config.yaml
arch: "wavenet"
time_shift_ms: 100
targets: ["emotion"]
init: "kaiming_normal"
residual_init: "zero_last"
beta2: 0.99
lr: 0.0049
shampoo_beta: 0.99
precondition_frequency: 50
one_sided: false
epochs: 49.6
warmup_steps: 600
weight_decay: 0.1
Rows from block 11 of a small sound classifier, named by matrix and row number. Rows with one number belong to one channel. Each number is 50 + 15 x the weight over its row's rms, rounded and kept within 0 to 99. All counts start at 0.
After each channel's rows are labels from the 100 clips, of 14976, where the channel reaches its largest size: "top examples" is what is common among them. Only what is clearly more common there than usual is listed. The data: acted Russian speech (Dusha).
# filt: filter width-5 conv, dilation 2 (model.blocks.11.filt.weight, 128x128x5, each kernel summed), inputs 104-127
# gate: gate width-5 conv, dilation 2 (model.blocks.11.gate.weight, 128x128x5, each kernel summed), inputs 104-127
# out: residual pointwise conv (model.blocks.11.out.weight, 128x128x1, transposed), outputs 104-127

filt.29:61 54 39 47 52 56 59 57 62 66 49 41 50 51 55 77 38 58 33 63 59 41 53 25
gate.29:59 40 29 76 27 26 57 41 40 42 73 56 47 43 42 65 63 80 50 72 28 63 42 28
out.29:37 28 42 52 60 29 66 75 42 39 61 30 67 61 33 77 62 51 56 84 39 67 38 21
top examples: emotion: sad

filt.102:31 52 27 56 38 50 69 54 51 70 31 26 51 21 58 45 75 55 36 40 64 74 64 72
gate.102:69 54 67 59 70 34 41 50 63 45 83 50 36 72 47 71 60 63 43 53 53 47 58 60
out.102:26 51 68 51 39 84 42 24 41 43 35 33 59 46 81 60 61 43 42 69 45 09 33 59
top examples: emotion: angry

filt.44:49 53 64 53 46 45 59 53 39 55 29 44 70 52 68 53 49 53 35 44 37 42 12 27
gate.44:59 32 67 48 13 44 22 43 44 70 34 38 23 33 29 37 44 49 45 39 40 66 37 60
out.44:00 57 23 26 84 58 50 53 45 39 41 45 50 47 43 49 34 65 58 51 53 68 53 68
top examples: emotion: positive

filt.127:46 49 23 69 51 40 64 74 24 31 60 52 28 59 62 52 57 59 41 43 62 70 67 45
gate.127:40 57 71 51 29 81 45 69 34 74 68 44 55 37 55 89 59 39 74 65 30 84 57 43
out.127:56 52 38 42 42 33 57 41 22 48 25 37 40 46 47 62 44 48 55 33 59 38 57 33
top examples: emotion: sad

filt.23:31 40 29 37 39 42 25 49 43 50 69 40 47 58 49 37 36 50 41 44 26 35 70 39
gate.23:26 31 52 64 32 26 65 80 38 67 65 37 50 53 13 49 62 48 42 59 55 53 63 58
out.23:35 69 36 46 32 57 56 37 62 59 50 46 47 25 30 50 49 61 43 75 51 36 33 71
top examples: emotion: angry

filt.122:77 56 31 48 34 28 49 37 09 39 40 16 23 58 54 65 54 33 50 55 57 45 33 58
gate.122:58 37 56 48 38 64 50 59 55 41 21 51 34 56 43 36 51 79 35 77 75 59 67 68
out.122:46 57 64 49 33 49 37 30 28 31 48 31 35 32 48 57 63 61 63 72 49 21 59 65
top examples: emotion: angry

filt.104:36 31 48 72 56 52 62 62 39 29 61 61 73 74 59 54 68 46 67 17 65 73 50 36
gate.104:36 43 50 49 42 59 53 33 42 61 36 60 27 62 43 63 70 42 28 52 59 38 67 57
out.104:67 27 19 31 35 55 49 40 54 63 60 58 52 61 39 36 45 46 65 23 63 54 57 60
top examples: emotion: sad

filt.69:69 43 62 46 39 60 18 54 52 36 27 68 81 35 47 35 52 70 37 53 39 57 66 69
gate.69:24 53 40 69 62 41 27 49 55 65 22 58 37 49 41 49 53 48 21 82 46 51 73 51
out.69:48 44 34 42 53 73 25 51 75 96 54 59 20 28 55 44 30 34 56 47 45 61 26 23
top examples: emotion: positive

filt.98:74 42 66 27 72 52 70 35 27 60 50 47 56 42 35 49 42 56 68 57 57 41 57 42
gate.98:56 41 62 58 49 53 55 79 35 51 50 65 75 84 58 75 56 45 43 54 50 44 52 54
out.98:83 36 28 18 66 33 41 54 58 26 68 58 10 61 67 58 40 57 65 61 47 63 35 55
top examples: emotion: positive

filt.34:68 63 88 65 56 69 68 70 72 61 50 48 52 41 49 60 55 59 47 32 62 52 46 87
gate.34:35 03 34 13 64 31 46 35 68 34 61 53 63 43 34 45 38 75 46 63 53 55 66 37
out.34:31 55 41 56 67 25 54 27 75 43 58 45 59 43 39 59 47 25 53 51 50 70 40 49
top examples: emotion: neutral

filt.75:27 68 43 44 66 62 48 42 47 06 56 57 16 59 29 41 66 41 88 45 34 46 33 45
gate.75:42 33 65 42 29 54 38 51 21 70 58 32 85 53 52 67 63 74 64 61 49 33 50 57
out.75:20 51 78 43 26 41 35 40 31 53 64 17 60 33 67 12 46 39 47 66 58 42 29 45
top examples: emotion: sad

filt.66:47 47 36 49 24 66 54 61 56 37 64 58 86 46 47 80 62 72 72 58 43 58 29 42
gate.66:65 73 71 60 44 40 71 50 47 13 50 38 17 50 49 66 76 59 62 43 39 35 40 30
out.66:48 26 40 39 61 71 53 47 68 39 66 61 56 56 63 63 50 71 70 15 62 10 76 42
top examples: emotion: sad

filt.35:68 42 76 64 38 71 49 47 48 42 48 37 42 55 40 54 45 56 75 73 78 80 56 46
gate.35:50 70 68 45 95 52 51 55 31 44 35 33 33 52 58 24 56 63 62 61 68 61 55 44
out.35:54 76 45 61 40 88 68 70 69 56 48 52 53 34 31 35 51 54 76 59 51 60 53 63
top examples: emotion: sad