From a checkpoint of a small sound classifier.
Model: 2.59M parameters, log mel input, arch wavenet, norm groupnorm, depths [14], widths [128].
Training: soap at rate 0.0049, batches of 64, held-out accuracy 73%.
Data: 26041 training examples, 49.6 epochs.
Rows from block 10 of a small sound classifier, named by matrix and row number. Rows with one number belong to one channel. Each number is 128 + 32 x the weight over its row's rms, rounded and kept within 0 to 255. All counts start at 0. Numbers have three digits each.
After each channel's rows are labels from the 100 clips, of 14976, where the channel reaches its largest size: "loudest band" is the band of the loudest frequency at the time of the peak; "strongest on" is what is common among them. Only what is clearly more common there than usual is listed. The data: acted Russian speech (Dusha). In brackets: how many of the 100.
# filt: filter width-5 conv (model.blocks.10.filt.weight, 128x128x5, each kernel summed), inputs 0-127
# gate: gate width-5 conv (model.blocks.10.gate.weight, 128x128x5, each kernel summed), inputs 0-127
# out: residual pointwise conv (model.blocks.10.out.weight, 128x128x1, transposed), outputs 0-127

filt.67:177164202088119169172101147130081105154144170137135201074168112155075102142155173122194121106092078156120159080128146112100158135146149120154185125143182164146114124123151110177188138128150109127148125144085177124080098120090182125094148107132103094101150124143159113111110126195079135075122091132162177115161094125107071145074046095140164107138171146160096111094123139112107130132134
gate.67:181107130144130113098103123117074125222131129122170135110194169146124131112129081184096137119138055141031137155132081165115111103183141101131164150131151074091170131165168102168173130129112096134123170155174102147118117108184142117141123088129113170097145129064161134104124086174100159136125156067121116199162160143116061149155108119110089109144131157135120096158112098110137184083126
out.67:149126133145171169149138124183136137180129144163109198144148147103206082170066221097144129129123092087143166159076144112126101133152128116129082120113188120150126090121167163117124135127139099145203100141122123103134100151159173157163156178075087097144077116123141111163105130084165094149139167129116090167160141149181141128120172034154110122096156096132109078167125116149130165162086
loudest band: 250 to 500 Hz (41); 500 to 1000 Hz (35)
strongest on: emotion: positive (72)

filt.31:169062146114166119170147128154129173196144159164085107128106116109129175169130174124120098107161114103136132144179142161077112143190103098118116116142151100099106147157099194161102118164127221139123094122194159151073111147126162133146097137164148179120172111091127198090114165127061165093112134139107154151177129164170123119109150089107168121082140131128168073075139156085104163150093
gate.31:160127145159131183139128144179188141098147137146100128158138094156151129115134148063175066097185114136047140189119140181110097171122113148112097118136177107120141113147164129071140116123101187138134115117192138135114126166080137160108118126122208177081180113127153131126138146145149173109140144120106156215143177076136124141132132213113104136149150135158105135093204185129114113085142
out.31:160180122179130115155156147153132148118090162165114144086133175131115175157152145111080190113163147141137137136179116168126119128036150142122184118091154148156126131148146095105158142182086140137120181153122123176092061102121085131130129104120119104084167077083122124123130163081097128157098088142156091078172090106095142096171089119165129082141116061074142185127106101128068197170139
loudest band: 250 to 500 Hz (42)
strongest on: emotion: angry (39)

filt.57:117114082138162138121136147154143188119153144103135111166101165057128153053172126175156114087168113105088065129070097143077078118171106138123169179123164137099131123171120120093086094146130116175146122143159154121138145104090120113126097116136186056154097132144077098156132077121202141131086143114123135062119103129121142144166080091145174106127174154112126207081143085174140124088097
gate.57:150117075165126151072119130205123069151080089105125136165183128167157125154117112112115148109098094130127142117167099123102109117073153120131093195120114093097088114137123154092141101145132183143100173128104115106149168148156118100108140119156161160075104161086129125138069057096133081148136157154109173147106094095103159172084192200131179126140184121146107200168118119054108158147137
out.57:120127137165105098169085112134137100138126159120102113153103086100176158142094090043164163124150074133146130135101114090147114169099096130140191132134135154066188083091197159132168100083160110105135133097164148167188153177135135120092027162125072201107112172144139111110105095119126180175146172097080110137133112112102102149161131089136175097117097134099133120141123124135071133119089
loudest band: 500 to 1000 Hz (33)
strongest on: emotion: angry (60)

filt.23:068159153102109103173196134135117100153188119112080086144167131130123108114187096124177127182123131112137073112094110094133135093162121074149166144158102178102131086131110183078094154144052101181130130125135117163128098132110101142113097111082109193134105091102123091099126105110142142079139117151065193133182140066139109144175073072104075161122120103130122184164101106103134151152143
gate.23:154170126133148169077115123141161141141123142129111110120124141129101082119148081151112194081134111124109184165144058103114063072102133092108094092082164112189135135140154169145091058155110129121173114159118189127125163112160164160114116136129179121104058065112215159142131153145143102168106095146083101097095118116049123188096127127102110114147101164132129084126145102155161175144082
out.23:142129156122152118089155167141168152147122121158102097132160100183185154122098167112154104116095105068098103080146153162168140098171108143079098178146126119132084155088157168118163039163184124140106099049122114050205172166128104177131120134180104142146100129124073127142134101084136120121178162148166107127123122136149153162156172162132139121104096194126114149091107180107106080114149
loudest band: 250 to 500 Hz (67)
strongest on: emotion: positive (73)

filt.89:142125162142127101113139120158119169137207121114142104130117091135097139124098138098127121166078098105116115097127107197150179121152105177150137091188158074172165136138169129097203219084116168102148101126150078150109114126118112144117084153160095098163147073064097091138094142090097134169075093113128185108135101091111129094138151101074083126138101145126075108112196167140093096180138
gate.89:091084159133082123098056126108192161097134120137125107174158154092166115099117128141102114158198171145165163087146088150123133123093153110076097126120114164110121110156104111075072101149126129086136131133119146109158138110108151096165131158086102153157108178098116169158172084137185183125125110128094065165126129112148096118091058150115108139211151112079095144158126111097061176063090
out.89:077113137058140096110128124156114134158197148124126093124082082131110114077065108139134113161087118081092152167155086122147128169137132146115070141154155126116165149103125195138114103144110147151134079153115124133111130202152116132117075124185149141155180067165102145106189152094133111133175106109088104062114114143126128196102156172118143088112174088171122205137164076158153127085163
loudest band: 250 to 500 Hz (58)
strongest on: emotion: positive (45)

filt.45:086135208081126099172135155140107188100148127106138143197112172123128129149143140100107101150134114067115107102167203121182077199057135139144114130168193089083136175153116102063082124117095149082145155207150121145116105142166128136175102115110127144149158110088141132109137128093072117133122130092095075141141112175110140156140075123182107145130114129146136123117087130081193109141094
gate.45:152075153083102162121126109171128129130165117155109143101183175144103096118116139158136106113115074055153125171087087082088148103177129167135127098107114069137169118116078133191156108123133124188147176145116129163145159161122081140103143159194143127129080126118133055146124110124132125098098097175117153161131143048167127121155118096072127066146152150190159206092116135142079086145146
out.45:166208169175136152075123115101126178173082221178116212116142164174175109111144140150174096107125142110111161128098124110087071098138107081101125136168135118129147092143111165156130096122123162157123078141091148099156134134052120128131141101113156097134170065128128104108181123133130145146135100148164083075145087094110145154131124131147105173097204134142123115094164103101133067176112
loudest band: 500 to 1000 Hz (40)
strongest on: emotion: positive (45)