{
  "arch": "wavenet",
  "weight_standardization": false,
  "kernel_size": 5,
  "beta2": 0.99,
  "eps": 1e-08,
  "max_steps": 20200,
  "warmup_steps": 600
}
Rows from block 6, named by matrix and row number. Rows with one number belong to one channel. Each number is 128 + 24 x the weight over the matrix's rms, rounded and kept within 0 to 255. All counts start at 0.
# filt: filter width-5 conv, dilation 2 (model.blocks.6.filt.weight, 128x128x5), inputs 0-31, a 5 kernel for each
# gate: gate width-5 conv, dilation 2 (model.blocks.6.gate.weight, 128x128x5), inputs 0-31, a 5 kernel for each
# out: residual pointwise conv (model.blocks.6.out.weight, 128x128x1, transposed), outputs 0-127
filt.79 [144 127 105 138 152 140 156  88 126 122  94 111 111 130 130 108 111 112 164 120 129 115 131 122 152 129 149 107 143 109  97 123 134 102 155 158 152 121 125 122 136  81 143  96 142 125 141 114 116 146 127 115 152  92 119 102 162 125 131 156 106 118 145 159 114  93 123  92 166 124 102 122 154 108 130 163 127 135 144 136 168 136 148 169 110 132 128 175 137 104  97 138  85 132 135 157 149 113 118 138  93 135 101 123 160 101 130 163  88 169 135 158 119 124 110 165 141 105 155 147 130 138 138 133 139 179 120 100 125 131 112 172 151 173 145 100 140 162 109 137 123 114 129 161 123 114 122 120 175 134 118 153 155 104 140 114 137 139 141 164]
gate.79 [116 103 152 130 106  70 117 153 126 153 113 125 138 153 111 119  83 156 126  91 164  67 162 153 155 135 135 127 142 125  94 162 151 106 101 102 106 139 102 128 155  87 120 104 128 133 113 109 132 159  91 137 123 139 121 124 130 147 118 151 110 101 128 138 122 131 138  87 159 146 130 104  84  79 160 100 178 118 100 127 106 110 126 116 170 143 112 125 139 120 142  85 135 139 131 100 136 123 127 102 126 110 114  99 137  89 154 119 125 122 176  85 109 117 109 122 111 122 141 134 106 162 126 107 138 150 122 126 153 126 141 119 130 137 140 148 150 123  91 125 133 133 155  90 102 129 131 152 110 173  81 146 141 112 100 130 149 133 120 134]
out.79 [145 167  81 160 145 148  92 174 122 108 110 124 176 171 157 124 184 104 142  82 116 153 131 185 156 170 161 122 159 115 150 131 154 124  92 135 103 115 140 161 113 151 121 102 141 118 153 137 152  91  93 153 135  92 161 159 122  85  86 128 137  87  94 101 105 146 121 142  87  97 112 152 129 145 151 112 113 116 153 165 172 112 123  95 131 132 129  89 137 131  86 131 122 146 120 136 116 128 145  83 133 121 134 148 155 124 138 103 148 100 137 165 139 170 152 174 115 120 151 141 136  99 153 116 115 129 151 127]
filt.80 [ 97 152 149 102 102 128 119 108 116  90 132 114 170 118 133 104 122 104 164 192 156  97 126  96 175 152 121 143 142 136 153 133 141 111 129 207  99 122 139 104 131 122 148 175 151 133 146 158 144 106  99  91 104 133 140 193 158 143 140 115 114 117 110 134 117 101 166 129 124 129 130  95  89 134 145 120 152 138 133 141 100 161 153 132 133 114 136 131 150 119 112 150 145 127 144 182 138 104 127 123 104 109 108 157 107 125 125 111 140 125 105 107 147 172 158 114 128  80 142 144 168  83 172 125 152 129 123 109 112 127  99 129 133 102  98 184 111  83  98 121 149  94 107 113 177 137 115 143 132  98 148 156 105 115 129 120 137 124 119 132]
gate.80 [142 126 109 151 138 119 140 144 119 136 100 111 134 140 134 135  82 111 199 121 136 135 135 112 114 104 156 135  97 135 127 150 137 119 164 122 132 148 103 156 134 122 124 104 143 141 102 122 110 126 118 101  85 128 180 107 119 183 124 189 138 139 127 117 117 118  89 156 129 154 101 158  74 133 126 114 123 115 140 127 109  99 123 119 166 173 120 106 134 104 116 140 104 145 187 167 139 138 128 110 112 155 144  90 124 107 123 103 105 151 122 129 116 151 131  93  86 124  91 154 146 109 127 120 112 116 120 129  80 100  80 142 141  88  91 169 147 130 137 138 114 177 168 112 122 105 133 133 126 107 163  99 122 103 123 112 111 133 169 157]
out.80 [173 125 123 168 123 100 104 158 113 155 152 113 128 138 163 147 115 120 161 131 114 152 130 124 128 131 134 117 153 111 104 134  98 117 135 111 133 100 122 108 152 103 164 144 131  98  62 157 128 165  96 157 143 169 134 119 145 122 143 139 108 107  93 109 113 153  71 129 123  93 108 137 170 170 132 109 146 125 139 153 157 201 129 172 136 112 129 106 139 146 143 133 117 132 109 152 113 109 119 109 154 156 121 100 127 123 122 160 127 105 150 102 128 200 137 114  90 113 140 115 123 119  92 125 128 141 119 131]
filt.81 [145 132 151 123  95 149 143 210 110 125  98 109 159  94 108  97 131 153 170 137 113 153 127 138 132 155 106 128 139 111 143 124  85 147 170 108 179 101 161 100 159 172 124 135 139 130 123 159  94 119 119 117 181 106 143 138 116 124 131 106 106 100 141 108 173 108  75 124 120 152 114 108 115 111  93 115  88 131 125 136 114 135 114 127 156 151 117 114 135 144  96 117  84 129 140 129 103 166 126 111 136 140  52 149  97 130  83  81 139 148 124 143 119 107 155 128  85 132 104 155  77  76 114 128 107  95  98 121 136 124  81 127 138 127 132 162 111 150 124 123  94 101 148 128 114 139 148 139 149 106 108 133  94  76 124 149 132  95 107 173]
gate.81 [194 153 132 141 140 137  91 117 142  89  91 123 134 133 104 112 174 149 147 117 124 128 115 140  68 128 161 146 156 140 116 123  90 121 106 107 146 104 114 160 149 165 109 133 135 104 179 130 145 119 128 150 130 143 109 143 159 125 162 151 100 137 154 118 137 149 154 152 144 121 158 117 108 100 143 100 169 107 128 129 157 137  96 106  89  85 107 106 118 133 116 111 108 129 154 112 102 141 131 134 107  93 113 154 162 106 110 125 110 130 102 137 150  82 134 124  69 133 119 184 158 112 130 111 130 149 133 140 140 110 123 163 133 136 128 118 159 146 104 155 115 129 108 150 143  80 104 136 166 106 127 174 103  96 118 143 101 149 126 161]
out.81 [116 157 100 124 159 138  77 156 145 120 131  94 143  79 139 109 127 157 162 152 117  80  81  95 103 141 103 108 124 149 137  97 133 122 125  89 112 134 114 106 143 146  87 114 153 127 125 113  96 135 103 178 134 136 103 111 122 135 161 103 171 124 128 121 110 183  78 141 120  99 169 123 181 136 187  94 128  97  98 127 110 111 135  97 133  97 149 120 163 114 126 149 116 115 127 152  97  73 120 176 166 154 124 147 136 123 113 175 108 137 137 140 103 119 108 131 172 178 106 114 103 129 124 119 167 127 101 135]