From a checkpoint of a small sound classifier: log mel input, held-out accuracy 73%.
Rows from block 5 of a small sound classifier, named by matrix and row number. Rows with one number belong to one channel. Each number is 128 + 24 x the weight over its row's rms, rounded and kept within 0 to 255. All counts start at 0.
After each channel's rows are labels from the 100 clips, of 14976, where the channel reaches its largest size: "strongest on" is what is common among them. Only what is clearly more common there than usual is listed. The data: acted Russian speech (Dusha). In brackets: how many of the 100, against the usual share in percent.
# filt: filter width-5 conv (model.blocks.5.filt.weight, 128x128x5, each kernel summed), inputs 0-127
# gate: gate width-5 conv (model.blocks.5.gate.weight, 128x128x5, each kernel summed), inputs 0-127
# out: residual pointwise conv (model.blocks.5.out.weight, 128x128x1, transposed), outputs 0-127

filt.52 [140 130 131 112  97 151 140 172 141 173 132 154 125  79 130 129 126 129 107 137 129 129 126 166 142 135 132 140  88 149 112 155 107 120 115 160 147 119 134  82  98 131  90 124 115 160 109  81 118 117 156 115 104 123 127 169 118 129 173  77 169 147 188 140 100 119 152 159 100 132 104 124 175 155 126  90 106 172 152 103 140 117 127 144  88 121  93 124 107 101 102 100 109 125 113  79  98  91 134 106 170 144 152 120 102 116 141 130 133 130 138  84 116 118 146 118 159 139 126 109 140 120 154 115 161 148 104 137]
gate.52 [149  84 138 119 114 160 160 137 127 138 137 145 155  89 120  93 132 136 112 133 107 108 100 116 116 115 130 154 124  97 159 132  76 130 119 163 147 129 123 100 120 153 109 133  97 156 101 170 109 112 161 156 117 154  94 158 143 104 131 106 144 159 148 140 119  82 164 158  87 120 172 119 188 160 135  99 106 138 107 102 136  88 156 191 120 131  87 140 122  69 109 117 115  99 119 136 117 153 173 121 146 155 142 122 130 120 135 162 130 127 115 107 136 113 107 127  86 119 143 113 153 115 149 124 161 123 107 123]
out.52 [126 143 120 128 126 135 103 128 107 174 174 146 135 149 134 127 191 139 143 126  99  89 148 132 153 113 140 134 101 119 104 121 136 121 102 151 186 131  93 159 125 112 103 131  82 117 117 124 119  82 153 129 119 132 119 103 141  88 111 101 120  93 125 127 123 110 103 147 124 154 111 184  96 150 104 136 163 117 146  98  75 155 165 138  82 104 113 164 125 111 103 106 136 157 121 119 123 140  87  81 144 164 122 103 101 118 100 140 118 154 149 131 106 121 163 141 172 131 124 150 120 102 146  99 137 116 142  84]
strongest on: emotion: positive (58 vs 18.6)

filt.7 [184 105 113 117 133 124  66  84  98 123 122 151 104 161 130 129 100 106 114 160 157 114 152 135 167 113 109 144 134 113 115 138 118 100 148 134 129 121 129 136 130 102 156  98  82 147 127 106 105  85 116 112  90 125 122 114 137 102 120 148 110 105 119 115 109  99 132 107 150 152 110 109 153  77 144 111 145 106 108 126 169 117  63 139 142 133 129 110 119 104 132 125 128 101 126 118 128  54 152 121 106 111 128 129 153 104 134 183 144 125 118 153  98 139 133 129  98 118  66  92 112 136  80 128 135 105 103 114]
gate.7 [128 145 156 136 130 112 105 138 157 154 136 121 148 127 121 127 146 135 127 161 150 137 103  97 108  98 179 129 155 143 115 100 160 114 132 145 156 110 110 134 108  77 115  93 120 123 127 159 151 168 166 174  70 120  95 150 124 146 150 122 166 128 162 118 138 139 125 129 100 124 102 114  89 137 116 120 117 140 131 119 127 148 132  87 135  83 111 151  99  94  75 107 112 154  81  97 125 134  81 109 105 101 139 140 101 155 102  81 184 127 109 102 103 119 148 153 122 120 114 151 142 150 105  88 116 117 140 101]
out.7 [130 139 122 146 115 156 141 151 139 157 119 149 134 123 128 151 137 104 127 109 123 135 116 136  99 136 101  94 127 150  90 122 117 132 133 117 119 131 152 159 123  97 118 137 111 119 123 133 100 152 104 107 127 143 112  91  85 118 100  89 119 115  87 141 190  68 134  78 131 119 143 138  64 148 127 117 159 109 107 182 148 152 167 117 108 130 128 149 113 127 124 132 140 158 149 115 112 100  86 127  65 115 106 130  91 131 109 104 131  95 114 107 100  58 124 108 157 103 127 159 157 158  94 108 144 112 109 148]
strongest on: emotion: positive (49 vs 18.6)

filt.61 [135 120 128 116 132 101 141 124 111  98 112  90 155 107  90 124  99 132 107 128  94 108 169 123  91 137 122 107  82 118 101 107  83 151 114 103 133 117 132 117 161 146 164 144 147 122 186 115 118 137 166 127 149 134 126  91 136 118 122 112 124 111 149 134 152 123  89 134 138 167 117 119 108 154 123 135  63 112 102 126 133 119 102 163 119 160  84 159  72 114 104 148 132  93 151 134 180 148 143 153 143 163 126 174 145 111 111 140  94 118 115 152 130 158  96 132 140 129 156  99 140  90 120 119  79 157 111 123]
gate.61 [176 110 119 127  93 171 129 109 100 143 105 165 145 161 151 129  88  82  78 148 183 127 146 121 121 107 104 150 147 108 114 145 122  89 135 155 105 145 120 123 149 161 114 131 115 105 116 182 137 129 133 150 115 126  95  88  88 120 138 125 112 136 121 159 127 111 146 155  76 117 144 123 148 150 142 126  94 119 127 124 156 133 178 149 152 152 123 131 146 155 113 167 138 132  97  87 159 179 152 142 117  99 103 155 145 106 115 135 143 134 107 118 111  85 101 104 166  93 127 136 120 126 146 120 168 135 110 134]
out.61 [148 127 135 147 174 139 118 120 162 126 158  99 137 112 101 112 147 114 121 128 152 102 115  84 121 143 136 128  69 147 107 132 116 147 111  98  79 141 137 113 147 170 176 121 121 138  89 115  94  90 163 158 135 133 140 116 117 100  99 123 120 117  86  85 142 170 116 143 116 109 143  96  95 136 160 166 128  85 148 148 132 111 124 118 149 118 106 124 141 128 111 152 100 154 109 165 160  86 126 170 150 121 163 164 127  90 129 100 113 128 126 129 116 160  90 130 135 111  84 132 122 155 146 168 143 116 159  97]
strongest on: emotion: positive (55 vs 18.6)

filt.21 [116  83 118 109  95 124 143 117 131 130 139 137 130  93 112 130 113 126 154 102 137 165 150 126 135  97  91 135 164 142 118 100 167 115 128 108 100 123  88 139 112 123 135 139  68 118 107 134 148 129 119 132 132 107 116 106 138 122 171 142 150 129 108 146 141 117 117 154 126 148  91 112 141 120 155 112 155 147 169  72 132 105 145 162 103 113 106  96 118 106  67 128  66 150 125 152  96  76 127  98 125 103  73 152 114 139 152 106 181 118 143 122 129 110 135 135 148 127 136 121 102  90 147 144  93 183 114 130]
gate.21 [120 150 151 126  91 144 136 113  77 159  92 148 102 108 135 162 125 129 127 151 111  86 144 122  97  80 107 126 152 115 162 115 150 163 131 101 114 107 118 129 118  94 131 151 107 127 160 111 134 155 191 162 156 135 158 125 160 113 128 104 104 169 105 139 121 142 118  96 140 124 129 134 154 136 152 127 137 151 125 156 148 162 135 123  84 130 120 136  98 155 172  97 111 122 116 120 107 148 121 100 103 136 153 121 156 160 128 136 175 186 126  86  87 101 135 125 157 112 135 162 155 173 137 150 138 135 172 130]
out.21 [112  97 138  92 103  92 154 156 142  81 169 113  98 122 104 123 108 130 157 131 114 148 153 120 135 132 134 147 134 129 159  94 150 108 144 144 146 151 108 100 116  86 128  83 121 172 149 159 141  84 166 144 143 150 119 105 124  77 146 125 122 137 134 140 119 117 143 106 153  95 117 138 118 126 103 209  94 133 132 150 136 112 117 125  84 103 114 122 119 106 110 137 175 107 154 148 130 112 137 131 108 143 143 115 112 142 116 168 142 173 130 129 152 111 134 112 149 139 122 125  81 121  98 198 123 176 119 118]
strongest on: emotion: neutral (62 vs 35.4)

filt.99 [165 126 160 123  86 134 126 124 137  96 133 133 117 100 155  99 123 132 157  84 144 147 154  85 109 112 100 107 161 148 144  97 135 137 116 104  54  92 108 128 190 124 106  90 148 109 106 119 133 148  93 135 123 165 123 144 158 157 135 159 140 167 146 119 136 106 117 104 150 139 150 170 103  90 112 124 113 140 137 141 153 110  98 125 150 103 128 134 113 153 122 163  88 128 117 112 123  98 119 166 148 130 109 149 156  95 134 128 158  87 136 179  87 114 128 100 126 132 136  94 121  99 137 109 105 146  99 136]
gate.99 [121 157 108 110  85 158 150  91 136 133 149 146 122 147 127 115 134 106 131 100  92 131 134 100 156 136 112 113  87 141 145 141 120 155 123 140 105 118 127 153 120 100 166 105 147 126 123 128 113 130 132 116 142 134  90 112 163 165 134 170 179 132 130 146 177 135  86 129 110 105 160 113 151  77 107  94 147  92 129 176 101 167 160 176 153 165 109  97 143 101  98 138 121 141 162 113 125 138 132  96 111 157 142 105 133 143 156 123 179 121 114 144 184 100 136 129 142 130 114 141 158 155 123 125 111 133 152 174]
out.99 [112 175 128 136 132 103 142 146 140 110 159 134 128 137 128 105 135 106 153 101 104 162 134 146 112 150 134  84 114 122 107 106 140 104  89 124 104  86 105  98 127  76 124 135 136 142 152 119 148  81 115 168 116 128 116  93 108 160  92 162 108  90 126 141 161  88 143 104  98 107  87 101 132  86  86 140 131 109 121 117 128 124 172 135 151 105 119 119  97  91 128 109 107 133 146 173 112 123  94 102 157  85  98 107 109 141 144 178 141 124 138 119 153  87 140 117 157 115 157 116 158 106 165 161 134 135 124 137]
strongest on: emotion: neutral (62 vs 35.4)

filt.42 [ 96 153 154 118 164 128 132 111 124 116 125  99  79 120 117 115 134  73 111 139 139 154 131 105 111 139 155 124 128 169 150 170 164 160 132 130 128 156 118 194 165 114 148 126 111 148 165  98 132 119 110 167 159 183 131 110 135 119 136  94 147 131 107  96 171 112 111 128 139 168  97 164 104 107 149 132 129 139  84 166 105 121 160 106 120 125 153 147 123 176 101 176 108  97 136  88 116 152  98 154 128 121 146 120 152 114 155 145 103  99 143 137 138 100 123 129 162 123 158 139 120  97 121 139 135 118 110 127]
gate.42 [113  97  96 134  93 153  96 127 153 131 128 144  85 141 105  78  90 158 131 144 131 158 120 144 122 104 156 125 130 134 113 155 132 112 183 134 144 122 114 149 152 129 140 105 148 140 133 118 124 143 128  84  79  91 115 167  99 140  93 163  69 119 113 126 157 102 114 121 161 131 125 145 133 147  94 130 144 175 141 129 118 132 170 139 156 158 128 141  99 150 142 137 158  99 117  98 123 119 161 108  94 120 172 203 165 102 172 146 157 167 115 135 111 149 139 106 109 102 126 120 130 130 130 135 134 127 122 120]
out.42 [110 151 148 173 107 151 166 111 123 121 133  76 111 122 125 125 129 190 128  89 137 105  99  90 160 136 209 126 108 137 120 147 132 110 119  85 118 134 120  75  85 159  88  90 165 144 145  81 128 149 131 110 107 119 152 131 146 111 141 147  82 145 114  91 164 136 156 154 126  76 101  92 145 127 145 133 138 129 139 147 120 128 123 129 156 185 116 142 106 150 125 156 144 137 148  97 136 127 137 104 110 115 114  96 103 144 128 123 131 137 131  98 129 129 114 113 114 174 112 148 129 139 118 129 122 142 103 134]
strongest on: emotion: positive (43 vs 18.6)

filt.111 [ 96 129 153 112 129 183 121 136  56 121 126 166 136 157 140 129 114 120 137 138 129 117 164 115 146 123 176 120 143 151 120 130 123 132 130 101 163 136 108 149 108 137  93 134 101 100 130 117 130 114 134 127  87 149 131 114 144  99 139 124 155 135 114 124 145  65 148 130 125 117 132 116 149 127 131 105 119  90 115 130 109  89 116 113 141 140 106 139  91  70 107 195  96 177 132 106 156 170 141 132 131 120 106 123 118 125 147 130 133 104 183  97  84 145 135 134  91 118 174 160 135 146 158 151 140 101 171 110]
gate.111 [167 129 105 139  99 131 141 154 139 109 112 114 112 175  92 154 133 121 123  88 113 148  97 109 129  56 143 148 164 107 130 121 159 132 127 123 161 122 126 141 157  85 161  87 115 148 118 137 151 141 117 107 157 157 106 149 117  93 126  94 145 138 158 109 158  62 149 172  95 137 106 154 145  90 162 122 127 127  88 115 113 135  97 150 158 130 129 128 161 113 127 140  69 117  82 150 114 130  99 147 169 132 135 160 127 138 128 172 137 142 143 158 154 134 108 132 135  99 141 130 113 139 121 159 134 149 118 129]
out.111 [115 132  93 119 109 108 100 134  73  79 120 137 125 125 120 137 122 169 122 103 162 106 146 143 124 114  92 130 169 165 130 135 129  88 142 101 101 133 155 171 128 128 150 163 124 116 121 117 111 130 120  94 137 124 163 106 140 119 170 146 100 151 125 114 136 165  90 139 115 109  95 116  93  96 134 147 141 128 150 148 153 133 149  72 111 119 174  67 104 126 100 126  97 155  99 106  99 104  93  92 169 144 123  86 116 156 116  70  95 147 152 142 125 150 131 127 138 128 112 110 123 109 115 112 149 106 129 138]
strongest on: emotion: angry (40 vs 18.4)